From a checkpoint of a small sound classifier: norm batchnorm, batches of 256.
Rows from block 4 of a small sound classifier, named by matrix and row number. Rows with one number belong to one channel. Each number is 500 + 25 x the weight over its row's rms, rounded and kept within 0 to 999. All counts start at 0. Numbers have three digits each.
After each channel's rows are labels from the 100 clips, of 14848, where the channel reaches its highest value: "peak on" is the class under the peak. Only what is clearly more common there than usual is listed. The data: synthesized solo parts of chorales (CocoChorales).
# convs0: first width-11 conv (model.blocks.4.convs.0.weight, 192x192x11, each kernel summed), inputs 0-191
# convs1: second width-11 conv (model.blocks.4.convs.1.weight, 192x192x11, transposed, each kernel summed), outputs 0-191

convs0.172:474486527518480490484474504481485525489541513469500496527492501531513518504533504527479496503505509521543536471523508490583444488494478509487513493473491557563511514491497510488499524500462498532473489491513517491539479486519528495458544517501424540479509494485486522512520491467526508495497515492513494491519486531475482567486478496494496490477466500526483500520516495476516510469539531513551483509497511534487490507514473506473480506533503480519492517525517494515545480522476512497498519492502478474461508598466483498455516511472524515496536481536500449452500502521540536500
convs1.172:481479512507516513531492507485510496510489498462494495488461499486501478487490496494516510523483497466515486491495495517531525519521490478503503507436503433482558509537519491487476517496542521495429532498505471487503490448523519546545501519465472495543471490503488487497466515474496531497522461507489515458500484516510509551490533499503490483509491504491499500498485554475507452483477520490462542569512511504523523490475478554497518520522492547477513507492490512497444534469527514529533476501465502539487518456497447530521507505452498543532458448479531470500508528500503506505
peak on: silence

convs0.126:493469440515508488474502484515465519520505496470498512497515480527549491513514442478462509482534490487489474452502471466501523518460481540530505533458505536555520480495514488536527495502513487487515482506508504498483526513425465462529502491492467478488503447482479516472541484549505521496479495501516473540515499512482520463482497487480486514486542465519517485473486491505476481473534514530500486531551515464481458503519526516520524508484513504544506476500490482504472488510514484525524516483531483486473516487499477501481471513498429506482534491497525456470470506498428457472
convs1.126:442451447446489480483501547513473476522503534472495520483466478515480450498470490512508514462466504490511488469510501527525523484519506476488455537462502462501518506492508516515501439499555513539497511467536534548478552522534466521502492476529494486504471529473500523496505476511475510474524507483505512492496519538476446477481541521529492508516471518486507456474499484535484531514519478481510523514493482503504510486531513477464497477513490528509468520494511484460496488501471515509523460543492532480487474517493476562535506497502518505466528475531518530482508470483467544477
peak on: G#5

convs0.64:502506494534492522486498500487538522517510455433509510527540514512484553450524458491519471501537496540500502496503441509509506489484513497487507534508497501547505521455493491485518515522514476524482543513519547517510507545491486506499456560476546535486550576501491504504465481520553512496539514546539523499525504497531466496476504511500492516485518501472491514549504497522494482516515538461472497482517476485521518478500475512484519507492513521492524503509558484501497522549543473506463475474478499520502491515545492507532484492509523476449494487513476555487509505494496464503
convs1.64:486466500473512498467496498530499491518460481539475514475494489480514493468495516479478493473497500511468509494496486472489432549494489489508510554500514523497521505455470467514515503503489487458525456470477480493497446477479506464459483438495471491498545538461479504495499513531505502498508525477478465453503523488496500430539512462525532473510471512502496497483492467533542500516489500475544480479507501519478439506527528454505514515510526494465442501517521492488503516543497527492517508491482466478491483436499466494509523537536472507542495526513505503517478455489492458498
peak on: F#5

convs0.168:529475487511563503573518535472519534486498450462492500506502540527484547484530513527514506514488502490495542512492492545497508502525498508465475497491472498582484492474534502493550536485473506508530501465459489479526508499511478559511502545485484475505526518501533482522466513539498485490509501526483492566498503528498486512538556504507552507521536486494488543499492505522556478495498533495463490508497482508566514480493508502506571486490513500465522499497488479491529514524534511477476490523482525504523471482504504489521482477504512462477506470538491482489501513528492499524
convs1.168:505459495506515476497500481564496491506493458537483510493455471492490448483493482496481488481528457496490510501493479542496484532502518513526523491507501511486487485487500466480533503498434507583457482475460511480535509470506485506477481484514516515497569493512467514470485538508531494536518502474500502488537493559498452526522504514540512508481502527508496504489496528535504487430503450463519526471484490521492479491447509470468501509487501470480556478502472511483528526492470487513526497496493488522540494526516486506522461528493468441511520533469505513529492490533520475487
peak on: C#5; F#5

convs0.25:507534465461540444491442508476509489439465504489484507483470500487538456494520475493529492492482490465505470543452495478464528462468498474518528429492485514475503535525484492483459534510511509503456519501498505506506528547502522488484495494513541470497500467499483514511495484482504506508488501515484495493458514451534492531517496467512514465505458472500500522503515515482548524459465472535496455496543497528503490490480494486531509440474498443489483497510486546486510487450496464484516513488497480488473494514521487475499489474491515472496436507478465494465470473496524491516
convs1.25:544452519501526490488492494502509486530486534492524496461481543488465494513493474529515439467471492519510448507501522483493483494495511507505527526514480455437529461533532489499527497518485506503483484474476471517503505537469521458516518462518504531453480480547494527547528506472482500529504506504504475479486477483471517475530492529487476515493476488487524474491499520484507482488480532492509489518460551464528467504513482537531463533473487468511520443490526509520475490504505507514528512481520471488470483526482529470471451487473540548520549487464491498460526505524546467512
peak on: silence

convs0.21:463504522476466507471468535517503504503509515505469464515457496486504465475525500512559514486480473508516531509503473457472482505477490516546490504502487512505479526535455465531504478471502476515463496442497496485504505505482534461487507521481573493523508483471487485482583514527503537496468490502483477488479507514456540530468509511483508494527542506485484519538494517485527499458511536521511503536473489463463529516536510502535510538522522505502477520486469470466492506482505494473488461496533471549500488532530514486466483520550484524499496473478534506497522501454506445482
convs1.21:472513517498520481506480538490499482485465542557475516477528460505487464491499511511516521485505515510504467502492493544503504500491476515504454480550426468496518487527459507535465477478471506493460501520540493504517527472514535539481523491515480496512488501497506479500555498490499491481511517514492518516543487516499541518489497531490474472482533481505464518498485488539502488482464518489503453540454544502478497527516502516482483477500475451518536491484491545507498515469428517451490531507474502495506483482531504452541483482565457526454480522504473510480501514462511460492
peak on: silence

convs0.133:490491448534475500483459467505468500517520534465474520492517491514517500489441480490455551502495528455503496448481463486533542532483510523504511522466485500510542511482556495501497505498498456511492530489494512515486489497461491473529484464529496494509499511511492527430496501517500520476510518440509495487512459499498539430507492492496522524482497531499514485434496517502470513495545544513509478518486516463505497483494501508461501486468519493525493520498506506499516528507508476511539462510467454501491458489494485511525508494527428501525488473467462486524509492525453451470
convs1.133:465474470511498510467492560460538509464494497515499525492510498484465503530454474490504498494520530474493509488493484515466543490543538509490525502516503484509516494532464510516537489483494522472511515508521516514530525458538474495501512544480512482503520505477504468510466481506498525513471493495423494531485504485490477475508558470488541500520461463520497417496506472510531550539518449513500494498453517514522484490482505516491500490486503502482515486489502469491487506495452518496453483521477493466470459532499507552503492470484485518500534478528456520455491517489463557467
peak on: G#5

convs0.147:475501458566487503479469445459509528532519469470480514474533486485497470495495496554474492537553487495506499473480506503489506534508493549505555517470512528506506490491512540512509504512491487465492482448537545541516499491479504476459534518539496477497534520500484511485460462502505487491515494462512476519530490504539542488538452497486496507506457511470531503492491499470471475495523519460506501523479483471499527521478514535486514562503491496491506505547492462479526515465526550519501544497507433511481452509507510500514531510498509522492533474494507495452505522513512493521
convs1.147:469537512510483513457521486468469433512536496511482468519472520472484506522491471512509517523510492561512520496511499474438442485493509471492486515473507471457535502495463520549490510479478509521514509549490518515511483470502514530521477511496501518531458525513500440514474479502471497485530495501461503498471481505483494511484496475505555491473432524514487469508466531454481511534496462497525483505476520504503493477499488491525515496481474525493508501429498508464473527512478533488488495492470549482528440495485500535515518504496500510502497495470474505445492498490507561543
peak on: B4

convs0.48:544531529465531512495522553513513487461459504484486489469497526491459484477518479424521489465436525505504489500493492483489467458478536495475492512517500528479467484499499490445506508484493462512551495452511512485514507482481521513468465480494525475524517510489502527482428527509479505520547500527497524496515479533479514479475471440507504482497469482487497531470502513529493509497474485512506490512488500469508480522485462458469431491515511507463501516483532531485451459521472486505546475447482491515491507488485472512519505501505543507506492450511470531496486500485471508483
convs1.48:524505474497485485491515549469509484499501511482509522484497416533499513487467483521484483487518500486460458509494475519519527504519509522502465513518500511492494430459474496537531475459516500508542497493503574510548514508563453476516512531537490507486501512522517540511507502520515473476507511494513499509481467493484508474487497498486500484488483494503526496487488463545500503474497529502487488506489487496495509481451517512518471528455538471452523509455447505472504502527504502458471500521516518502471512577469416506486500549464520489517520491491521479537477488485504504502
peak on: D4

convs0.164:506503437522482497473490479498474509473486480494492523481511477501490515476499488536499496528465480462487458522494486478491500470541530492516493478528502518529491483487517481543497494505512481501536472525480498484485513518524499512510502451513450412524520518507500493501534490535526556457509512521500495481467495472500537518496506484505491472506460477491510485519520516501470463491506529568505503510500490568480518491505485540527512459503529550495474574492516523465457489476548488487502506485521486509491510496509510514465515498545465495425503457507480464490511554499522485515
convs1.164:486512519535465511532492515456491489481457486454497513519518482489515493502504518475520510511490536502500479482549491487515458524500484519553491481474514502520512503529536478481501520483501513540471502495500505486443536484477528504553485475517532509499497506495490486492532483474513510502469542440509489554523506477496492501447495519479489500516498434504490510481504499452497512525522527459455470529517475502487458478530486537495497468512531544478493562461490484524473517524482518470465511512511498469484480547513532450511476456480486485485480463485496502483458559547479518500
peak on: F#5

convs0.155:476518554485539510493476499485510520470506453486472439500486471472490559476497524535524487493488515462475502532469452509477483493499466489476483525504563493539488520472489534524513502488474495480518528480483484482458466494574513513511477520486498527497498521510539471505476504485514496497501480490468505476525481500507494483496491448495511513494517489503499551467521451514533574511514504545518475456480513465506536491494489488524520495476495480455509491554505446472494497494486519485472473490444522502517523502537495520473490506510556509445523506502502514502512469469486497498
convs1.155:487468534512456538480464515501509465501491526517536496482512465488470586501482513563458465432467493472516513460510479493536514499500502488465491524530520495492501461478479515485527487489458494483466486478491514475542507489515493505530508532494491441492515501511527504493495483503499504500484500551532487520491454497489499481469535511502522485496479494516526484494514495520543493503510548494463467522470473470543538504481500501483472470483516532493486466456506510546569521516465497472499501534512511475492449482476511446539515507494484508511472474473503510509510536478485504525
peak on: C#5

convs0.188:516490503496514509505524508511460517488491464507495451466522505472484462496513452495506479494510456505544484531520511510510546520491492492470534508521523423492482528487518538501453556511552492515447491509526491488476481490491497509478467460515479514496476481503509522494492519492507467494470499493449465453476454462490480504518494505453502461513541512526477516511542507483474466496460457485499492481480523455473506512466447494507516533481507479536489480503500533516428475489512500474475511507469510503486523465514458548524487495526486491468463506467482516478533520514497485480
convs1.188:487500479525523525510492511513501496508526448487507494522498517505524502549485528531498503529518475520503548515467521480492517493534492488505532473502490475516531480502502482500508520515504505505471530497530486511506456454494505550498484508459502505502540498462514491497499540511476487532527495480535481478475479543510497497572497489531483506522562495523492486472484510514472469541509509486520489469533542485495516510513532510472472535529489512591434495530463525516541531478484493477511505494511506526489506456517450439533534538545482491498503510495428475497502494514517484516
peak on: B4

convs0.144:492525541524478539515524488511508503496533504469457520505476512490490540473502502513486498462470492527524502533508536479504508473527543477493533499482537475555537535488495496501462485538507503489527473505474491442534507492520501485502514483520476493435460479506526489505488461511499508475528474479487494499494511533535490452516484443538491504527490506502517541533474496486526472501479560500534529515516509476461493498486538491468504498544522540483567500479501504527489521500509514489488544525501559480497494558443466483542540485462518498500485495491517467499506522480519519499
convs1.144:479489480538494502495558480492542495479507498486494486484486467487506476461486485463466464503511495495499519521476533502490508492484520532494478494492486493473537492496509475526485486461520495503457524511461450484493495511498468474481514482471508494499440473509497474496481504543492498507487534503460480493486434497484465551465503491477504517468524490534469529491505479500491518496481463511554491505563539510511527512538530521505491483538497513468561476484503498481495494510543478496494467485494517506499539524529446553446554489485552471511518473492514474500483518468481569489
peak on: silence

convs0.185:554512447475487499503502482493504486469505513476505499482535476509527506524505471520499523511530525478514498500496494508536540487493485524509475530470478563498511471483490510501489513461507423490491480496491494490505485462480492481520503481508518507485517477500482477515472489561475491511519535499484501486556555489501499532496517485452496504497550490515526523565466505503521507519499515521498474519520499444533504456510487525461554524460491507483478493560498497480494543475547459487487482471516520506517470522479487486513526508517457479498528463479468479532503468508444462547
convs1.185:476512522552486538515474517531480550447490482506517506475480488534477452484480517489484488494496509470523472506445503496529511526468499512494472506509465498502495492472497492512498478493496533480481488502523495479506486484522520485491496513458496520470522454461535439488459520478492489511493503501473498451490430497500554490500488524536527511538541490488518472480546526530541506483504494460476532548509501512476500468483533457484474453456501504515519478500475517472530500489514487487469488512515471498489464488493523437451496528510478477466477458547487536504474538483491495513
peak on: C#5

convs0.38:514464509497465456519504471489475516538553511484534500490522446525536460476493489518488494505541506456514507446471513501547494506509506506534484540541466507521524502516466478513495505491548483482493485496508504518534519490450527507518472494487483481483523511483453546490519483498495458553525521445481480482509520515455538495462495542498492507500508536509489478504509475470530495523511499523513480519444509486486464472468496506494453499530489526528477536525500460507510530504515485532521478495509504533504519484476489484481514511524458530454487483539498464550501501492432495476
convs1.38:517522487487526516493470523475481469508486494497438522466502483534472447545493512484496528485482486478490491487521499461440474517503465470466463496467524494483532483548489444500510517527498507526514466510490506485526517450484481566472489491478527499535489529471510464478495493503488525499484460551546519475505518549487524521478511486538512475532502532473488473496499491486514492474513497453462526536506496504542564517497544550505519444481460509479488534471531517496501494485492515531492514480482485505538485484491470534483489508546488512503500508470513480507494488476477470501
peak on: G#5