A small sound classifier, trained from scratch: depths [2, 4, 4], held-out accuracy 100%.
Rows from block 2 of a small sound classifier, named by matrix and row number. Rows with one number belong to one channel. Each number is 500 + 40 x the weight over its row's rms, rounded and kept within 0 to 999. All counts start at 0. Numbers have three digits each.
After each channel's rows are labels from the 100 clips, of 14848, where the channel reaches its highest value: "strongest on" is what is common among them. Only what is clearly more common there than usual is listed. The data: synthesized solo parts of chorales (CocoChorales).
# convs0: first width-11 conv, stride 2 (model.blocks.2.convs.0.weight, 192x128x11, each kernel summed), inputs 64-127
# convs1: second width-11 conv (model.blocks.2.convs.1.weight, 192x192x11, transposed, each kernel summed), outputs 64-127

convs0.74:544522504535443547532419514495504506439442588545512415569496497462538455495499566490451474510561478529472512538465540510518504506455527469554511524488489475472470488541518541476564492500480487
convs1.74:478590498443495531531467561506488478482498527462493549530543481521513552472459530536458507500515555496543506522484458461521473495485550475556570566488496496524554490461525488462503535461498497
strongest on: oboe; cello; note B4

convs0.121:503496465512504482524449497466507484564552450493521449500492472509585520516487460534532500560496445497567460481441514505473542488436468540476484545428533461537459567507486473467497500509459472
convs1.121:444480465487501498493518486403530555525452463450490573507468510529506495504494442465520532508548513486502488433448445454520525593463604483423538432492474533493496467487480489490462497540518489
strongest on: trombone; note F4; note E4; note G4

convs0.27:505562504465499479560571429468521463457473516476608500491525472507512598528496520504527467475447492505546490494523539490486483532461499538552590509397482476453476470542556501508487546496515386
convs1.27:498515468549511540555480505522533472529551497540530586513538580553530490490474504541560520521505496490416487504423496463532508528507527491528523483453485501507473556510505576415445495480574560
strongest on: oboe; note A#4; note B4; trombone

convs0.129:456522487512484512457530410571442444488522534470527477457518540500513571504381515449415494548539476509518521533528490549412510514608552490452425470442521493487503487519503498482490464512514478
convs1.129:540489551441576451533509453498538510448510494520520484512432497542471489566547536588471480503524587571502604560511509486443462455512629459432502470549511433463525501490494510555477534523534499
strongest on: tuba; note A#3; note A3; note C4

convs0.17:472485475465463531514508529562519507491533482437565520413534455451538542575454514523559479529455500552502503542489556450483507493515477567503583504553497515560554478432416473539483545414452532
convs1.17:513541453509443498602537489512533512544511521520451493456454479510494501544529495529492491505520432499607449508529527449424490501519438546449545477483470547537485493482521496527466498527490524
strongest on: viola; note D4; note C#4; note E4

convs0.76:469509479518476482442500533486467522466540475529533472458446572491442475468501577520541431479477465411519528442469469474529482569461535487540456479504507505555434513426503590572494538516450526
convs1.76:433481512537468471502474450452474500520487534476527507489467549530524472493528500558494522510451466399455500475541539579512447462422504435473505490490460428521531501516536509499567565508490527
strongest on: trumpet; flute; note D5; note C5

convs0.73:477556548518479544481525526497551496494484553513558475502447609422512471534609421484488445564486523484475510507518483542541515494506523561594514479541521513459461522463494614535461494443441581
convs1.73:478558410501491534471537512598519488483472510516573443538506450458469520500490499467529539499524539507524558559525494399541485560485476506431537553529492497477530538565496570446492516482488473
strongest on: horn; tuba

convs0.148:469560481558538485581500545565522530515503524484429496482495455501541476519507480560469580558514532429519472478556501485524512419497531509554444557481532521435533542489456451521484591513576485
convs1.148:507510537493449490480530429491500517552540488502431535457499490519605593482557472514470446551431543512598497498456452519489556478446449490466555498430486485567512533536483501467489441515470513
strongest on: oboe; note D5; note C5

convs0.116:460481507551495483469520489499529507538473505537469542543593479483463519570511541458492542629547500524502491507465563526500551414445487500452536489462557492562438553473531511532527535505394516
convs1.116:496464470474510535520628504483530467541538491489480540525454441511460520454485514506423517548452555431553510540394459441501485552535498433460505536485426515464488474473479491493498528502410512
strongest on: trombone; horn; note G#4; note G4

convs0.170:555522508488560485510469487476490495544453507452351499461406496463495518564463472511500440586514510535453401473499527474589525492521499439489555580502454486540542490492512419498518492597438559
convs1.170:590512488497464555530531535559498505493484516466495474444497452530539537458547426521472560492504511529516517501533449514515444473476489535506486448469557503491463586519519613542439504514475514
strongest on: violin; note F#5; note E5

convs0.143:496550480489508453423490559465488509473492479560443540477471500501476546537552458492536493501431486479507522453498478551531507565444551596520470512464503472451516456504475474585476433494518479
convs1.143:504480460536484447512472445571442505502530538431515573488484476440518450474546546479521491522471545418500554570408445472486531510506446462415539434457461490554489489495484514512470513522444574
strongest on: double bass; note G#3; note A#3

convs0.172:497534509532484497506473554570409482503473439432514524526495505542502430540434501555437479562480453561483505541498414491436491476442480497481465451423537430505588447485548462576535424479523565
convs1.172:558549532467510450538490418483491450473513470504456491467516501502502480503571452536479603522506448472499495463452468509511517565513507637483519469483497481498513438439448485441513541497493551
strongest on: clarinet; note G4; note F4; note F#4

convs0.134:485456539540485562490413546524497461537528536511483457532604478552504481472612571445505462556491530498506570493501492554550461517517557487506481476508398493527449543482489558460455528538498495
convs1.134:505539504521503521476588459566500477494529526503484453481467532390494510514510419474556524481485550495572533487504495473534466542458440524575505502425492509499543534468529469523499519507511493
strongest on: horn; tuba; note D5

convs0.171:515443544506530610500516503454485526548481505467506546520505466425510458486448453520482420551519489576473561509496471447515502509471529443432453554516523516497510485528554506536459483514443543
convs1.171:466535553536516513496487515549519461485542505510510517526482453417469425456528407484518520508488549478555502477496557493502531523536542554456487545519507451448515483534523529464590553480519564
strongest on: note F#5; violin; note F5; note G5

convs0.5:490487485538613458440485480517527571519514516462574546481570455506500439460434501477525537469511520515421563518480503511514532519547533534497483538488470462473539519496504485542518511561460531
convs1.5:491403449490468470520463476464527460449444545525481478393440498499542538508480458509499504507511442453493517509447574474497477465520446506499461546476510496431521480538495556517538491482536485
strongest on: oboe; note B4; instrument: violin; note F#5

convs0.41:510496513494579474521511593457551463500483461503556508475519465521523493435480575406484453415495539516484503527490509528551434524542575471485467547489486511530490485497544465455576482573464536
convs1.41:474458458468474590538507497499524507466505473456458595507496520539455471436549458538459482484480485449528449565411598452500490396533448582417550586553442528540465488464531525557519528452472541
strongest on: oboe; note B4; note A#4

convs0.119:526504541462589460504545472499436585506497491456480485470452482555401503475514428446547557536492486530490424461539479464474501479525390533482615556570480468488516476503501461506527488484467407
convs1.119:538599482522494524500497513502462497494497491529435435471449528460463502441522479502449495527533497562490426459485439479537506476473521439530534468513481510481529452485495428535597550577599477
strongest on: trumpet; note G#5; note F#5

convs0.191:505547410419446497439531484514504532542523456417513540472549512496516421443483517551515452485447503523508489508545463501510575493482483412480505485457538519457542443519474447516457586446484555
convs1.191:483520551530502502546469488424560491545471552568576481541558491538558501478524437478510532509564497433495515523494503520542523512514452487552467485487530629455488513517548535518497482431475497
strongest on: clarinet; note G4; note F#4; note F4

convs0.120:470459536456446526518520520522522496434490562491469482471478558507466501481429532495514492532486476482490454575440481464456466498519465438463539567551508585526510559462464494590455486508484485
convs1.120:453452491448550498512561494471532477502508550531562501558464478490440519514545475554476504506532496598510558505509504446553479504533575547520535441464523495495495498503481456550529498507482494
strongest on: viola; note C#4; note D#4; note D4

convs0.39:567435470504481519492523485351514516441456449470517477385482549524548454448508528476477499542538527515435524537468534566491533500490514533431520496542496519498565510464504531422519533541437535
convs1.39:461433477481459483559540518531472502516480399470444485481456448558470471500470499566510591550461501477501441479571540582504485586510478505485547466500490464456480478479489454513501507529484461
strongest on: horn

convs0.113:475468517520454574491516484355433517561526434538520566544516503568555532564497524508568481475523528490543518540450512500467540500535495500600492457504551455428441431537482526508491449474470518
convs1.113:471452498527632443568506495540463506473488463468557488563471462454470483446498433450562543467543450480505461569483497472529476551439564445445438494494440463437542478481527515506470471457488525
strongest on: tuba; note G#3; note G3; note F3

convs0.179:550490397493493444541496488494451554510424506525463500469453564527519499502520558422488479492472494402547568501531469426536452432466473473488479469410498480528551500545532524522478434591497568
convs1.179:524519420441529522528501514531488531470547513488578507447448393559488533469488515536517516459510489452500537509559506521471493514485436596437515458483490485531515461394461477522509455526461415
strongest on: oboe; note B4; note A#4

convs0.186:513501461497564544509537522487502588539517520433513550483541495461470454487413516511496540461506473495450402493509571467596529490467462445479506450620514478490545513519449542484526547500569497
convs1.186:580558606444466542461444551507499465447485465460496541442426508562543475489504428533485479457486403466501489460573548540537507597535415503531525520486537497489467518496495519506513468490582512
strongest on: oboe; note C5; note D5; note B4

convs0.165:473481503518412493549482502562453453587527512508440522572522467550542548554424492477589501491513453555547505440477505512496595517497530432450520475449498446484504529503544522507494509490519488
convs1.165:601524567505448552488515514491501499428478521482497516520468547475530480477423530506514463494570485475580556498486480433483539465482515597470533492488481472465548562565444490470411495508500474
strongest on: tuba; note G3; note A3

convs0.51:497469521492506483485502454444481493484451486533534515460437484472442519492450494505538511423446479513532457485574533499485528488561484443479508505481554524502572544577523421612433521493514484
convs1.51:472536423543541462466531495511450478458529467504453583481498495485553494581430596518408475500490521521462534550479519515453515505491488444454519533506550491523475499479502517453524504489465476
strongest on: bassoon; note C4; note A#3; note G#3

convs0.9:547506445462543523502442517539545511506443547509516550454540509518623595517536538461495411513455525455498491460538505531502481528612528510478466593517479518515591498468523534516461510450503474
convs1.9:474559567445426495517479511502515570402468488479466487456472505502524544569519445498531465545506516484500531450510537479484503488500465425519487472605505509485481484483539503552537438428512539
strongest on: double bass; note G#3; note A#3

convs0.93:477508438516530543520469485445490445464469479486626518558495547496519485484496512484572492567482498443591486467498523471471563483542493470473518503503520529563526583505545449523556486509509489
convs1.93:546387467465462497462513559529491556474476484486497456562465406529495526501527636503494517544482534598533512504543469542541463483463582511483472507473524502530505494440484506517449436543554506
strongest on: trumpet; note G5; note F5; note D5

convs0.47:590500442482433464489480488575522498527478511496447474504504465514575527537554450421564434476463495450514477509601438487524507529603525441478506542540482553508560463501538602483546496509532515
convs1.47:542518505509425477555490529626541504484496455502455462457535491530543501468535534477442526523497499608461429449492480487515523470506398516473523467539490501418458514468478499474505474442499522
strongest on: bassoon; note D3; note A3; note G3

convs0.19:510499554531491530475508485538514498443533501583475435506444562497527500450549563474526510577495494536431527532534559459452451531473513569464468456512427554464426536562536518413475466567335478
convs1.19:477486446558499505400588594504483503506506477517506565484507439496446500494501434480482528523513498504543491483457459437457478471490534510513519520531479523468512445486531527482478493537432481
strongest on: horn; note C#5; note C5; note B4

convs0.44:488511470454513460456463504455481511510499532404534459509491465558573468422509507482481459537532431513435572521487476510516526466534480508501534532411528488454532512488450573503488539518570475
convs1.44:501494456467408437475547513426440472552500459449421446545508504501509496517452476558501537454526430465579546463560505540526496590466498501518450489568554440502470482490516515536570579501526529
strongest on: violin; note C#5; note F#5; note B4

convs0.31:463478537467456555574527529484499445497575447474524426498504484491520496515418462495554535526568498482602521540494482501516521510500454468445525509549523480503451506416509475459548467480406548
convs1.31:583494516493453507460505521556522603543502477464414533546488484499456543463499431555458455506504531514501528487486576442471521535491593513522532517524490485445482539515471504546416519514535481
strongest on: cello; note D4; note C4

convs0.86:532473471451585507456475510425529470477443373488547548508512486480511554453537487505495520481578416459539495480489487555483572482509493405453517468480475578507553477488509443451514493480514523
convs1.86:505447535463480420476440489422457515542515494472445554550511452503469472551456496577444450435518561424478539489530554533551472377538455424487467528461481419525476474460498494494516457462493511
strongest on: cello; note B3; note A#3; note G#3

convs0.146:501481515498558468468424576589474617509436485491471557556564509527544517511554549481435518468487498543477488490566558488472435539568523459499539519484499522541492549544469509563509506422460525
convs1.146:449488624549532523566508535483469471397442483521442493457527507480509641486491533465476482509455499518499536517503526548529411551496445543486507527525526516472475539487501485535517525448535459
strongest on: note F#5; violin; note E5; note F5

convs0.80:480506524467499493473488567508521486527584547458500499460532488489429430434524517467441436520514456462446531531447507558522549474523494434524531510523480530443548580481503515527605478505462559
convs1.80:479549450479494546548534472449499486504504504460536450495474498542520491515563485529500524494557385503573532499546486581560474504513488576475520524431550557519573514430444458506480498478511466
strongest on: viola; note D4; note D#4; note E4

convs0.184:509529437470498538515467447532467549543583508521462446492496489470550496539550438452436483536514494512461494481556444578497499549523499446535531518494609499648602452495570556479571479471487462
convs1.184:522525529538542480570526508523590519451436513493509471430531456507491510442546497393464518444548480552474477548465462531565519527534453505545540438523564515469566439469526489481487496515488487
strongest on: tuba; note B2

convs0.109:450546474489487505452575516502474526599512545549540537479421546544447516568548476553519442547515545505507520558431548520468572493507443563546469470573497514494466519484471485536541565570497485
convs1.109:489534504498531492546565529546474510586485531519499493516536524528568510472444536517438450541484511577599391500467511588489483510515537462492572550521486502471534521398390481513436511430462448
strongest on: cello; note G3; note B3; note A3

convs0.104:505507528438497491487494468491522426539479414423561514495506428504465497532547482504490476559591496472574463485526484494461507497482491526496461455548474459416476414500500494483471477561539548
convs1.104:496501469519451488491514478474531519553483515481507463551492509517511482538517474478512509471440561421522443487490562438550483502481466520574491490537451512515556547542527574481475436505506556
strongest on: cello; note D4; note C4; note D#4